From a checkpoint of a small multi-label image tagger.
Model: 8.27M parameters, arch vit, norm rmsnorm, patch size [4, 4], layers 12, width 256.
Training: soap at rate 0.0023, 16400 steps.
Data: trained on regions of photos with short descriptions (Visual Genome), 101725 training examples, 20.6 epochs.
Rows from block 6, named by matrix and row number. Rows with one number belong to one attention dimension. Each number is 200 + 30 x the weight over the matrix's rms, rounded and kept within 0 to 999. All counts start at 0.
# q: attention query, key and value (stacked) (model.blocks.6.attn.qkv.weight, 768x256, the q third), inputs 0-127
# k: attention query, key and value (stacked) (model.blocks.6.attn.qkv.weight, 768x256, the k third), inputs 0-127
q.171,199,191,171,196,180,171,233,185,229,169,219,181,188,152,230,236,216,255,214,237,235,160,216,185,200,199,201,174,230,208,253,208,200,166,202,190,177,188,140,259,179,208,165,215,245,282,178,245,251,206,189,221,192,217,195,261,251,181,188,189,245,212,230,261,239,197,193,196,227,203,207,239,196,179,179,190,135,247,205,177,206,210,262,201,212,157,204,222,253,197,223,179,170,245,180,170,229,187,203,209,190,169,220,219,168,243,233,214,185,209,170,241,219,209,236,257,185,221,227,189,219,218,189,302,191,177,217,189
k.171,192,210,163,177,228,207,175,281,209,183,200,176,228,167,140,197,166,186,156,218,232,211,164,256,217,232,224,207,158,229,195,211,181,202,219,157,234,256,228,171,135,150,207,239,172,228,166,198,193,186,232,196,252,202,214,207,144,187,220,162,211,223,182,242,185,191,154,224,155,225,197,206,221,192,172,203,213,136,196,216,244,208,204,188,185,183,204,205,201,263,173,184,214,185,191,203,188,189,216,203,206,293,167,209,186,184,173,207,238,216,224,225,215,204,187,210,207,179,185,233,199,216,161,178,186,184,182,165
q.172,203,166,238,213,164,124,191,199,209,173,157,219,169,195,199,154,237,212,232,169,154,254,185,140,187,213,188,204,248,175,240,199,190,205,245,187,166,137,269,150,223,218,230,239,216,213,247,178,192,194,171,159,234,179,242,213,137,156,208,212,170,136,225,199,211,190,264,179,178,176,233,159,161,197,219,187,163,160,179,233,244,173,158,206,220,216,184,191,231,188,194,184,186,212,212,175,209,243,218,211,176,170,223,194,198,168,248,165,191,251,200,253,191,160,228,219,140,185,194,190,167,182,166,115,176,173,257,204
k.172,197,207,174,247,181,227,164,194,204,242,212,188,214,229,236,164,211,187,217,152,195,195,211,160,276,280,221,174,216,239,174,187,198,176,180,167,200,159,173,234,201,166,238,205,190,235,208,175,195,193,222,208,136,145,203,240,218,193,158,211,224,201,228,182,241,227,224,265,173,231,227,240,212,236,148,172,159,218,247,184,182,223,152,143,137,174,163,149,197,175,142,145,197,232,241,282,199,265,215,171,153,162,174,241,175,251,176,186,207,181,234,195,202,228,127,194,158,229,205,227,209,213,221,206,235,195,169,180
q.173,190,135,177,164,226,205,166,242,200,220,207,181,177,177,220,186,261,222,166,205,175,254,185,202,177,219,164,161,237,205,201,186,151,217,219,189,167,209,186,170,158,224,182,200,170,241,202,199,172,168,205,222,224,177,217,197,181,193,210,246,191,178,207,227,158,190,191,206,216,203,108,210,173,243,210,227,179,194,212,203,213,181,236,166,204,191,231,169,204,225,180,184,203,198,201,200,176,247,161,201,207,205,181,192,189,181,163,179,151,204,273,190,241,153,198,233,172,176,224,185,229,172,217,190,189,195,207,221
k.173,218,198,174,219,214,189,195,217,184,216,173,180,221,230,184,206,151,203,196,194,234,192,191,209,249,215,199,207,165,186,203,185,190,197,192,203,175,235,187,191,214,198,219,208,185,202,238,205,232,165,187,172,160,218,224,178,213,111,203,235,191,223,172,182,156,206,232,207,169,176,223,228,165,205,181,167,240,212,227,195,182,216,189,192,208,210,180,201,204,187,178,211,214,191,199,184,228,221,210,216,263,191,239,210,231,174,186,253,222,252,205,180,197,231,202,182,174,224,153,217,219,226,264,229,196,195,204,196
q.174,153,235,216,163,151,197,210,183,138,209,184,212,237,179,146,156,192,199,273,158,260,188,201,237,204,137,215,204,231,150,250,189,167,224,175,211,107,207,251,214,133,180,222,214,220,123,196,247,223,230,174,212,202,225,175,183,152,216,181,219,226,175,176,189,178,199,181,215,196,186,225,142,185,196,208,196,224,242,181,234,202,186,241,233,234,166,203,161,240,187,235,213,231,209,214,173,218,194,241,182,179,202,195,228,187,193,204,181,169,194,154,202,204,194,189,234,213,239,170,202,157,219,180,185,136,151,230,140
k.174,209,166,186,201,219,183,180,169,206,238,163,141,196,196,219,247,219,201,248,197,255,130,222,210,186,185,229,212,212,203,197,186,213,216,205,223,228,165,216,196,218,199,240,148,211,227,134,159,222,238,213,226,225,264,192,218,209,226,196,244,252,229,237,218,227,182,152,243,164,200,171,141,226,241,232,193,181,229,214,157,195,223,157,151,216,179,150,205,235,199,256,186,171,218,151,208,182,217,145,207,178,232,163,160,172,214,197,212,190,224,197,217,199,221,178,258,190,201,243,213,224,166,210,194,223,207,227,229
q.175,188,167,222,236,199,210,213,188,185,220,210,197,203,158,126,161,238,202,174,215,176,196,203,214,219,189,178,179,190,228,166,187,195,202,191,199,213,228,181,203,161,206,226,190,152,183,147,197,191,164,210,196,191,206,217,198,218,196,182,227,223,195,188,163,181,186,209,200,200,174,169,173,212,212,207,248,196,206,221,200,172,220,178,145,183,205,158,176,214,205,165,182,236,208,239,185,214,232,169,170,199,213,223,202,210,233,208,188,207,221,271,191,175,143,150,203,184,200,235,195,197,217,220,138,177,223,190,213
k.175,144,189,221,229,231,189,232,182,220,208,178,209,207,207,212,189,203,225,265,156,190,188,164,220,250,184,219,204,195,145,234,193,229,220,170,201,203,185,201,223,220,229,215,214,227,219,158,155,197,235,183,199,212,194,147,193,225,202,251,193,209,188,202,215,187,208,184,178,213,135,200,204,186,154,173,223,194,201,219,185,193,230,202,196,182,158,223,209,202,174,215,201,177,207,192,219,205,216,177,200,217,148,180,167,252,218,187,208,183,230,191,182,186,196,171,192,197,220,199,171,192,169,248,215,203,201,204,202
q.176,198,227,160,197,176,208,197,204,196,199,217,192,198,231,167,219,165,161,177,211,211,247,225,222,235,182,161,191,156,209,172,184,157,252,226,224,204,244,229,162,171,171,179,186,179,189,193,217,143,178,152,233,231,190,163,184,213,156,182,200,184,214,154,152,101,211,152,178,206,209,198,220,194,213,211,206,165,222,174,211,194,195,233,237,215,215,224,223,172,212,209,206,236,154,209,260,164,182,204,198,258,243,244,204,211,197,210,160,167,217,203,181,222,229,150,208,233,226,204,205,195,173,199,157,221,262,194,174
k.176,171,170,181,236,204,159,181,197,145,141,171,199,165,222,226,186,222,210,225,236,213,212,226,191,184,155,213,192,180,164,267,233,213,184,156,184,125,211,199,151,228,262,232,196,275,223,194,175,233,237,216,178,210,185,227,184,257,159,182,172,213,186,192,224,179,185,220,145,200,195,172,168,228,179,210,213,212,207,186,133,187,152,184,244,226,204,179,258,208,193,220,260,238,212,227,158,236,163,201,248,206,142,233,173,155,206,223,204,215,210,164,172,225,144,242,263,221,180,194,182,221,179,238,154,167,170,246,195
q.177,211,221,189,171,176,232,214,200,213,175,198,189,176,249,214,176,196,209,194,180,154,218,202,229,171,219,139,194,171,199,169,259,216,178,261,192,182,217,168,120,231,213,200,160,271,186,194,219,174,239,205,256,194,199,218,223,263,155,218,174,209,168,219,204,186,235,218,166,178,181,218,209,210,221,195,172,204,183,176,167,204,202,204,219,207,214,182,290,159,154,203,222,207,191,209,213,202,172,185,222,220,186,225,186,229,221,186,232,254,246,191,262,211,217,218,215,197,181,198,204,246,208,191,195,229,204,188,203
k.177,192,171,212,182,161,212,154,208,182,180,261,245,207,153,211,188,233,214,218,216,194,208,173,165,200,239,137,236,166,199,228,231,173,212,231,186,205,207,201,190,197,186,187,165,204,206,176,168,240,172,150,193,160,196,176,206,214,204,204,183,214,172,228,242,199,146,242,225,227,230,155,190,141,216,232,186,186,224,209,230,216,189,223,231,197,201,165,195,216,195,166,233,185,236,194,190,216,202,177,191,159,264,159,199,172,205,181,206,202,214,193,193,185,201,242,167,174,179,160,227,188,201,206,188,230,151,189,198
q.178,203,149,221,238,212,126,147,142,180,164,181,212,189,234,135,127,186,219,180,187,163,241,217,193,182,147,174,146,243,179,232,224,181,231,175,202,214,150,175,172,178,202,182,244,205,280,215,217,224,218,186,228,195,182,172,186,133,191,176,219,220,201,190,265,204,201,201,149,249,238,169,222,169,227,210,199,151,238,133,240,218,189,237,119,165,196,255,165,272,203,130,181,137,169,175,191,190,215,189,245,185,230,161,191,195,193,206,254,132,216,198,180,231,178,171,185,192,221,247,212,162,197,223,227,234,198,267,253
k.178,179,185,180,269,168,220,203,112,194,190,180,202,185,224,230,171,156,201,210,201,220,243,222,194,205,175,254,154,101,179,270,186,188,211,163,200,191,224,148,236,234,216,232,275,197,207,230,203,303,239,248,196,206,156,162,133,177,181,247,215,200,236,181,210,219,222,193,212,226,183,227,253,210,208,194,210,257,178,193,168,199,162,181,142,191,171,263,263,221,183,200,154,220,256,160,160,251,239,275,240,205,100,149,205,159,159,200,204,202,192,230,129,211,205,145,247,230,243,167,239,235,164,238,260,127,180,203,156
q.179,225,189,232,163,202,207,201,209,205,213,198,199,205,169,244,217,225,231,224,212,195,163,189,221,207,163,219,239,194,191,229,205,220,192,199,191,161,178,213,201,176,218,204,150,206,189,193,211,177,168,205,201,181,277,193,232,189,194,191,178,193,180,210,203,216,159,223,190,244,227,142,197,208,214,190,207,180,211,223,216,218,205,222,208,248,202,170,154,225,211,200,219,199,223,230,231,211,195,190,237,150,182,208,209,186,247,212,177,207,235,203,204,206,160,193,209,153,190,183,219,217,210,236,173,161,208,172,196
k.179,159,166,167,194,210,217,228,251,208,182,206,148,250,178,219,237,220,237,223,220,191,144,182,236,221,244,212,211,186,187,222,218,165,186,171,151,194,239,210,153,176,211,222,184,181,227,170,246,199,173,213,206,205,213,224,219,217,200,189,211,185,218,190,193,218,210,204,264,189,148,175,166,200,166,229,248,194,177,264,174,197,219,181,216,208,195,168,168,203,220,213,211,262,187,196,169,154,174,171,174,213,194,242,206,234,209,193,195,200,219,172,177,161,200,191,204,191,170,221,162,170,202,216,233,225,174,172,188
q.180,242,238,231,254,272,202,220,197,226,220,234,196,193,228,168,121,206,190,207,175,185,228,199,177,175,256,93,183,202,239,142,204,177,178,209,166,213,225,191,162,213,220,221,198,232,210,233,146,93,160,209,201,152,190,239,191,199,162,199,246,174,199,236,173,214,205,179,151,175,217,193,239,202,180,142,156,198,204,211,231,186,217,175,176,162,210,196,166,209,218,139,237,184,173,244,267,153,242,223,201,179,192,258,209,203,225,154,207,232,225,246,185,233,200,232,107,152,160,194,175,179,234,244,202,225,238,205,219
k.180,170,175,251,219,119,225,193,211,180,237,225,228,181,250,251,217,163,214,213,201,202,242,244,204,170,281,190,269,136,193,231,201,179,215,184,228,193,192,197,234,237,179,190,171,224,186,226,167,222,239,159,202,209,232,178,197,244,138,153,171,171,187,246,215,198,277,244,183,208,148,183,200,191,236,216,196,185,132,210,211,215,225,173,222,245,215,193,207,220,134,178,192,183,174,194,209,225,195,218,168,216,179,234,203,249,193,213,195,211,225,197,177,164,152,203,195,226,202,209,166,182,190,218,220,242,219,191,197
q.181,229,191,178,207,198,187,194,153,211,153,187,131,169,194,188,211,209,247,180,234,133,200,183,208,219,231,172,197,278,191,199,206,267,159,213,178,217,158,201,218,173,224,180,194,130,220,203,265,251,160,206,174,200,222,166,257,156,183,189,256,174,211,180,181,186,231,255,197,215,281,205,224,237,214,223,169,197,236,244,199,227,185,211,161,174,229,210,183,219,193,198,172,196,237,216,194,187,229,201,196,156,193,204,191,154,257,252,240,190,189,266,188,207,205,205,200,140,211,194,221,165,247,145,186,218,176,220,189
k.181,207,168,138,244,188,226,239,249,211,266,192,186,209,184,178,212,178,151,159,167,125,183,229,192,252,232,233,192,210,218,209,234,150,193,141,163,234,166,154,180,192,201,218,261,157,219,207,210,238,150,224,251,204,158,155,226,198,191,229,156,223,201,203,177,206,204,179,199,163,226,246,256,216,253,191,253,155,112,192,219,150,210,203,186,183,184,211,196,240,210,142,151,211,185,191,174,178,220,255,189,191,221,219,194,228,170,139,163,221,180,169,222,191,218,137,187,223,209,166,200,244,174,186,223,206,226,160,169
q.182,218,217,202,195,250,156,235,256,243,189,210,210,185,148,171,210,221,152,184,238,206,204,164,168,157,236,144,251,254,200,174,220,199,206,202,182,174,180,182,189,189,222,164,217,223,226,185,146,142,163,194,196,206,189,220,236,188,193,236,212,177,167,213,233,203,239,166,143,179,196,239,193,229,127,107,162,151,207,195,243,229,203,254,257,209,187,184,190,186,204,218,212,184,197,217,208,181,255,166,191,162,210,242,218,188,267,154,178,231,200,189,223,173,198,229,173,196,166,224,165,218,223,169,225,200,205,178,188
k.182,159,180,242,245,233,215,202,206,164,147,199,188,214,227,244,180,183,243,198,215,222,200,225,218,156,178,186,248,177,164,192,193,189,170,188,190,215,248,189,213,214,234,203,191,239,240,183,269,177,219,158,214,173,227,202,201,205,190,130,204,201,199,148,190,180,303,288,181,215,202,164,140,200,205,188,153,185,170,212,191,190,221,151,216,227,209,205,193,234,172,172,153,247,220,251,222,250,165,180,180,219,211,225,189,169,236,179,182,186,271,228,174,204,124,136,203,232,165,243,115,181,200,271,126,194,178,226,164
q.183,212,187,238,210,185,193,155,236,213,207,206,200,167,164,187,250,183,193,197,221,179,158,200,224,224,199,155,298,162,240,197,173,223,195,183,209,207,195,191,179,190,187,192,228,183,229,186,167,191,157,184,205,176,226,167,170,201,182,178,188,176,197,215,160,156,168,125,158,266,195,172,159,196,188,174,270,196,138,175,243,219,221,234,182,278,202,171,174,232,220,185,225,210,164,218,208,147,205,219,176,220,228,214,171,200,178,192,166,148,161,205,195,208,187,205,112,210,163,207,180,169,208,226,188,182,261,210,166
k.183,220,147,190,242,238,248,167,172,193,180,178,198,196,208,268,220,187,234,225,176,205,163,208,159,213,161,252,230,214,191,206,142,225,199,201,210,228,179,240,169,185,198,225,193,175,247,209,249,190,190,232,170,208,231,174,199,189,225,192,276,171,256,145,174,199,201,228,218,224,195,200,230,202,173,202,187,234,267,273,161,207,191,244,146,172,164,237,256,205,218,238,188,223,205,223,156,186,228,177,210,213,150,199,166,162,179,199,216,199,125,119,187,151,172,160,256,185,175,193,225,191,166,212,198,203,139,253,215
q.184,180,205,227,176,176,213,170,151,166,197,211,196,196,246,139,177,212,126,204,196,194,174,257,158,234,226,137,222,222,178,172,182,164,174,189,233,164,185,151,207,198,155,188,177,196,228,236,279,174,181,136,204,207,161,147,144,136,208,241,223,229,203,208,212,150,234,176,246,194,241,154,213,145,239,183,193,157,187,134,269,181,179,170,193,196,258,257,143,212,199,174,199,170,173,167,252,174,172,187,174,176,170,164,164,251,185,231,244,203,228,213,176,238,197,207,140,230,242,233,221,237,167,204,205,191,224,234,164
k.184,191,174,187,222,214,185,200,121,169,188,96,212,171,223,204,187,222,219,158,172,184,217,224,179,216,172,249,164,206,169,230,216,225,234,157,214,227,221,190,204,180,268,191,204,214,201,197,234,304,207,263,172,210,173,183,161,186,225,247,196,193,180,225,195,168,170,216,191,210,212,239,247,180,213,237,277,240,240,211,166,202,199,174,199,158,210,269,253,191,200,185,206,175,222,141,162,220,241,240,245,172,123,144,213,147,225,160,209,214,197,170,158,226,163,216,183,189,250,185,240,221,168,190,214,149,152,216,207
q.185,222,196,243,200,201,182,193,151,187,241,164,173,182,236,170,184,200,189,202,229,186,211,223,205,189,153,210,237,220,164,226,209,186,169,206,192,228,165,193,198,177,209,200,172,164,210,205,227,199,214,177,171,242,175,208,180,191,216,217,209,218,217,166,205,176,207,208,214,233,185,172,156,190,236,257,230,222,192,193,214,224,201,199,171,199,221,174,171,220,196,224,148,185,164,190,204,229,198,169,222,182,192,159,265,216,154,243,230,191,239,216,222,213,184,209,218,223,215,204,166,184,169,204,162,214,202,154,244
k.185,205,181,176,178,170,215,249,184,206,190,208,205,207,178,189,164,229,207,176,176,192,203,206,195,213,199,234,213,184,198,217,191,161,177,159,158,231,221,194,227,183,206,227,215,217,154,213,173,248,169,239,181,193,159,208,206,182,242,224,196,241,221,173,174,210,154,193,214,178,169,215,210,191,218,245,227,248,220,260,179,169,191,199,227,223,185,195,176,199,186,209,170,215,243,156,185,220,200,201,226,173,182,184,258,198,228,156,163,225,186,173,184,200,229,227,168,194,206,219,207,201,176,219,192,194,198,191,187
q.186,180,173,239,235,178,219,201,180,236,209,162,202,176,253,208,190,176,198,206,217,159,189,137,211,211,236,237,279,232,175,160,189,216,167,246,193,217,206,186,205,212,201,230,139,194,190,212,173,213,178,177,198,215,193,175,226,216,253,151,183,220,173,154,181,201,236,191,212,185,205,204,186,237,176,172,204,226,220,199,173,179,199,161,207,187,205,179,179,194,197,205,171,202,218,209,257,226,195,202,218,239,194,149,218,219,188,259,223,203,199,229,206,224,169,164,177,212,157,175,203,157,158,219,176,238,196,210,168
k.186,243,158,189,178,170,207,206,173,143,201,284,223,186,215,203,212,208,165,178,158,186,219,189,206,183,214,212,223,192,227,209,214,200,196,183,233,219,174,152,224,221,234,185,166,198,175,226,188,230,262,181,197,172,190,227,174,177,180,208,187,215,215,203,223,249,201,219,202,217,182,177,188,165,219,211,224,174,251,155,236,223,212,215,197,176,216,196,228,201,179,205,226,152,199,157,166,194,173,182,171,189,208,196,207,226,178,188,205,230,173,145,227,185,226,201,213,177,213,239,157,209,244,226,221,260,154,175,239
q.187,214,226,199,198,212,165,222,192,248,202,174,207,188,186,157,210,192,201,243,224,216,180,187,181,171,204,225,186,180,214,256,193,219,189,225,203,201,230,202,169,221,208,202,192,210,226,210,220,149,183,220,204,190,176,203,189,222,188,186,186,168,208,208,160,197,217,182,170,216,190,222,230,192,183,239,207,234,196,234,199,203,207,231,198,179,142,200,195,210,229,212,210,208,157,215,221,192,190,246,191,189,249,245,222,192,142,183,182,177,214,202,194,181,257,256,175,217,224,142,198,203,237,173,222,267,221,128,192
k.187,200,174,234,208,180,196,215,230,205,197,223,210,210,203,166,176,208,186,210,178,178,172,165,157,168,204,210,206,158,188,199,188,182,151,178,206,158,199,217,178,212,169,252,239,221,152,227,200,154,185,153,215,224,204,229,184,229,134,171,216,200,219,218,192,187,213,257,160,215,140,228,197,184,214,195,182,191,133,234,170,164,198,200,220,253,195,150,192,173,164,183,193,240,215,226,198,213,174,180,158,221,191,185,253,229,224,181,128,236,216,217,203,183,210,195,154,218,183,171,203,198,218,133,161,220,243,200,174
q.188,170,168,192,214,188,220,202,189,131,179,245,166,275,220,170,188,223,170,170,264,267,98,213,205,202,196,183,172,252,182,138,141,147,199,164,234,212,194,151,220,128,164,192,206,222,287,222,193,212,195,164,227,224,188,170,183,216,283,162,237,253,209,141,215,219,217,147,249,218,188,182,156,180,169,197,207,149,243,176,207,177,200,224,220,152,176,252,170,164,229,185,165,180,188,160,227,186,206,159,172,253,199,212,203,189,248,150,256,162,218,214,165,212,168,141,213,241,229,257,195,208,172,223,272,139,204,206,182
k.188,229,223,260,218,239,215,229,184,151,189,153,197,171,252,210,206,224,229,184,212,188,225,223,215,178,190,246,208,184,149,204,194,236,191,186,257,255,227,233,214,176,225,156,156,180,195,180,248,220,272,237,206,238,252,161,160,155,215,209,196,188,201,192,213,173,245,184,178,233,191,165,203,202,179,217,215,215,218,158,255,209,200,138,187,232,187,271,250,216,233,233,211,221,153,169,211,217,199,213,248,235,179,167,176,210,220,228,232,238,208,148,209,231,166,178,190,227,198,243,167,223,170,246,207,182,145,204,175
q.189,180,177,227,217,228,165,214,206,187,176,160,265,210,212,283,197,151,188,237,164,175,228,210,216,190,143,225,280,177,186,184,267,182,175,203,183,205,249,250,211,213,220,203,148,237,181,237,187,180,208,227,196,150,176,196,227,188,244,202,163,192,211,176,253,212,200,257,188,241,186,163,169,218,154,183,210,239,270,216,181,229,216,183,163,217,248,173,181,222,189,194,268,162,193,199,193,231,172,190,274,214,169,127,138,195,198,239,218,206,188,145,218,233,200,248,204,198,154,246,188,225,171,244,207,214,189,142,175
k.189,166,206,198,178,154,175,195,185,213,190,241,207,203,110,211,188,170,169,147,204,237,208,226,198,165,218,211,204,177,283,230,130,172,223,224,183,260,219,211,159,205,212,154,227,173,166,198,231,242,249,244,212,166,187,235,185,207,210,170,208,185,215,184,207,206,142,166,237,158,168,200,208,167,229,238,189,234,235,236,202,194,191,274,196,210,240,193,213,162,229,193,172,226,224,179,150,204,181,222,174,235,201,205,254,204,131,198,203,206,158,167,193,175,213,198,238,211,231,230,212,170,183,222,310,193,209,181,252
q.190,204,210,188,208,204,179,211,212,202,217,233,168,191,231,170,217,195,182,177,144,200,243,208,196,227,229,211,162,187,239,180,190,177,243,205,243,199,231,175,217,171,164,242,184,195,208,176,233,171,194,183,213,191,191,221,174,241,167,178,211,257,223,229,170,181,183,194,184,190,204,227,205,201,242,181,162,165,156,211,176,162,250,224,228,201,196,154,209,185,150,174,160,224,176,238,187,166,174,233,176,207,224,248,225,202,238,153,165,216,191,203,168,198,173,174,192,181,222,180,207,196,252,227,233,205,244,248,142
k.190,208,193,198,222,168,269,169,167,189,224,190,224,232,189,219,212,204,191,178,210,183,213,122,189,187,205,183,239,183,204,220,202,218,180,177,226,159,182,218,168,237,184,241,202,219,231,200,154,164,190,167,214,237,190,198,194,221,184,235,195,208,186,224,190,173,202,186,179,186,190,205,191,255,194,193,167,157,162,168,223,208,195,172,181,217,182,199,229,218,162,230,256,173,159,235,211,173,191,184,191,216,185,212,176,244,188,166,204,171,182,205,196,192,186,211,184,190,203,172,197,193,203,189,149,187,219,216,210
q.191,242,200,202,209,267,243,150,202,212,192,202,147,161,205,189,236,224,195,178,227,186,227,180,199,207,189,173,214,213,186,168,178,223,191,219,189,190,267,211,228,151,215,156,186,145,233,189,197,179,188,215,144,200,219,218,184,196,199,240,279,161,253,183,170,202,192,211,216,189,267,146,168,226,138,159,220,224,271,185,241,245,229,254,184,166,262,241,185,145,251,201,259,209,191,248,234,168,189,219,212,204,229,162,158,188,175,195,258,167,144,246,213,237,174,213,221,186,165,149,177,187,205,201,215,193,196,174,226
k.191,225,152,181,171,155,199,204,156,203,180,197,239,166,200,261,234,256,216,188,184,211,177,234,196,190,193,229,233,185,177,222,200,167,222,212,214,184,143,176,175,172,217,208,199,217,208,224,225,234,171,190,162,190,183,159,180,186,251,210,200,185,233,180,226,181,194,241,185,227,193,192,216,196,230,225,209,186,202,177,215,221,190,174,176,243,224,203,238,192,206,205,171,205,243,201,198,204,226,209,205,219,185,176,170,207,194,211,212,219,185,153,193,193,156,148,224,229,218,158,158,210,193,238,202,184,180,232,235
q.192,239,177,200,156,200,256,233,256,223,249,196,226,199,236,214,184,197,250,212,150,188,244,153,191,199,182,183,246,177,185,256,223,231,227,259,199,227,202,224,170,258,206,220,224,259,142,251,183,180,191,140,260,173,188,215,176,212,136,257,178,178,218,224,261,223,232,213,178,176,151,150,173,166,204,190,156,239,212,212,154,164,177,185,221,261,193,180,199,185,199,223,181,163,169,181,195,238,190,182,191,220,195,178,241,243,201,236,163,210,238,161,221,186,279,273,207,201,215,206,208,220,195,142,166,289,236,211,178
k.192,191,153,186,176,280,187,233,180,226,136,158,227,235,193,180,121,166,266,285,223,265,138,311,228,205,163,212,193,148,197,191,208,232,208,215,203,183,267,256,186,190,251,228,241,182,214,210,195,230,150,204,160,214,168,193,216,194,250,187,194,206,196,181,199,172,197,174,165,212,218,255,220,217,176,240,206,221,163,243,124,136,185,199,224,224,151,229,220,185,252,210,229,242,160,227,195,243,177,202,247,194,154,223,171,151,252,217,230,252,218,209,166,229,228,195,220,236,163,254,206,216,194,216,145,142,209,184,169
q.193,187,195,205,195,158,234,223,150,222,227,198,219,203,186,229,219,183,238,207,193,183,195,189,212,197,198,176,223,151,181,192,206,184,215,161,218,192,205,221,218,234,182,185,212,236,221,176,151,207,213,194,204,182,203,134,181,191,212,163,180,205,206,234,238,200,171,229,161,204,210,174,199,214,198,165,236,178,194,196,197,199,178,210,190,179,187,206,222,200,161,156,242,206,190,205,243,174,209,196,192,157,182,181,205,237,199,154,203,202,229,182,210,211,204,205,191,207,216,230,212,207,213,210,197,211,198,186,192
k.193,199,203,146,212,203,267,185,213,209,214,173,243,252,207,234,194,222,195,199,186,173,209,172,169,239,240,210,164,216,247,239,222,233,195,240,202,192,178,184,181,212,217,230,200,196,233,236,193,219,149,182,194,187,166,175,201,215,155,231,225,162,181,216,223,178,175,205,179,194,203,187,213,192,170,189,177,167,152,244,192,210,174,172,176,190,177,186,204,182,212,181,250,165,156,218,201,153,206,205,204,209,148,211,189,187,180,238,202,233,195,228,186,226,196,220,234,205,202,216,183,167,222,146,182,190,159,208,141
q.194,192,220,156,157,202,251,197,176,169,196,263,183,231,199,177,253,197,171,158,181,236,190,200,213,198,171,177,213,210,188,154,168,228,209,271,228,235,216,193,186,187,171,229,185,208,218,151,197,119,208,179,259,212,200,218,179,176,211,247,207,173,231,243,211,181,208,187,223,168,214,269,203,202,217,187,235,206,254,212,200,195,238,168,187,156,229,234,263,153,194,225,194,204,157,226,232,161,234,159,172,256,179,212,237,226,227,159,182,208,208,212,190,209,242,191,195,239,196,170,234,200,206,199,213,243,218,208,236
k.194,183,151,183,187,184,196,224,222,176,203,195,244,175,189,214,212,161,180,200,239,240,241,189,193,176,211,225,235,198,199,216,220,165,187,197,227,246,216,224,195,250,191,225,200,210,204,182,181,222,220,247,209,207,162,210,184,193,198,236,165,227,190,224,189,216,212,117,210,167,168,205,196,170,201,162,203,216,201,197,216,206,183,187,234,186,175,186,266,195,214,197,206,207,194,194,185,172,210,202,238,169,217,175,195,227,165,194,178,191,248,168,247,182,232,221,184,188,206,187,178,202,179,140,223,200,165,180,189
q.195,200,220,154,170,188,247,237,180,177,160,219,247,160,262,197,225,188,167,188,231,207,177,213,191,156,189,168,190,169,193,203,162,220,247,183,208,169,210,195,199,219,194,229,190,214,197,166,200,191,212,157,206,173,174,221,193,248,154,244,124,187,237,220,243,188,207,198,181,217,223,186,132,199,168,155,181,196,227,150,173,205,197,208,198,214,226,195,223,180,225,199,289,186,136,213,201,187,172,204,177,203,174,213,154,193,199,307,265,165,187,191,217,185,225,308,182,197,205,247,205,247,235,200,176,230,214,251,206
k.195,196,174,154,205,208,205,229,192,221,171,193,217,205,199,191,176,184,152,191,164,187,189,189,165,186,231,237,237,182,202,215,205,195,207,202,159,207,231,232,215,189,237,203,271,174,178,249,144,182,143,184,144,217,199,214,235,200,171,269,180,170,253,173,159,155,118,161,165,123,261,228,177,205,141,200,241,229,227,194,197,179,190,160,240,241,175,193,220,187,188,202,246,209,145,176,206,244,207,240,226,231,172,250,144,193,220,153,196,218,233,173,160,211,218,295,214,190,157,159,207,225,237,230,162,163,226,192,203
q.196,189,220,221,240,207,168,144,165,162,215,182,201,235,169,171,139,195,203,250,219,205,223,184,187,200,173,204,194,227,189,240,221,152,206,160,197,174,216,180,231,202,222,171,215,194,237,174,209,252,217,234,192,185,185,203,225,162,187,164,212,211,134,154,235,206,222,179,196,218,202,160,245,209,147,185,220,200,155,203,193,203,198,217,149,179,213,214,176,252,253,162,170,186,233,154,205,226,224,245,185,166,185,178,226,146,248,198,195,176,210,230,246,221,174,201,186,198,209,273,211,194,204,186,190,199,180,200,171
k.196,230,220,195,236,238,205,168,242,176,224,210,143,190,203,214,188,236,213,144,229,208,261,167,237,270,212,204,206,171,165,219,197,206,208,288,220,170,189,182,198,170,187,207,216,176,221,212,172,197,214,169,201,196,204,209,177,182,187,235,220,156,228,190,175,195,182,192,235,185,192,215,208,214,212,176,217,155,176,202,234,201,225,186,124,185,214,215,166,220,222,192,177,178,216,149,231,211,150,228,197,247,237,215,206,267,179,178,211,184,164,194,173,215,212,175,198,237,200,267,165,169,251,224,255,187,223,191,139
q.197,158,209,230,247,203,156,211,164,196,160,165,267,204,164,145,171,207,203,267,164,236,169,175,216,218,171,211,168,202,183,234,221,172,198,152,184,191,212,185,231,208,218,236,195,182,209,226,215,172,156,217,170,220,216,208,261,172,206,187,212,177,124,179,172,158,205,166,176,204,198,186,175,214,231,220,194,178,167,231,171,128,174,198,202,194,152,198,171,237,233,208,157,200,223,162,187,242,201,219,234,199,178,193,217,180,198,211,203,235,235,234,189,183,186,204,187,163,219,219,207,184,171,168,211,177,200,175,228
k.197,224,196,223,183,184,210,184,197,202,230,249,179,184,153,199,263,191,195,186,207,180,189,165,233,228,157,165,177,181,208,191,181,186,228,219,189,201,220,179,221,142,177,172,215,178,216,226,173,213,207,236,188,185,189,237,252,230,238,192,237,195,195,180,166,152,177,249,229,222,206,152,218,201,226,200,238,212,219,213,213,240,232,243,172,201,229,216,175,225,190,208,135,228,187,228,205,169,200,160,167,236,229,292,273,196,215,200,203,187,179,209,208,159,138,184,217,209,223,234,212,240,223,258,174,205,224,172,183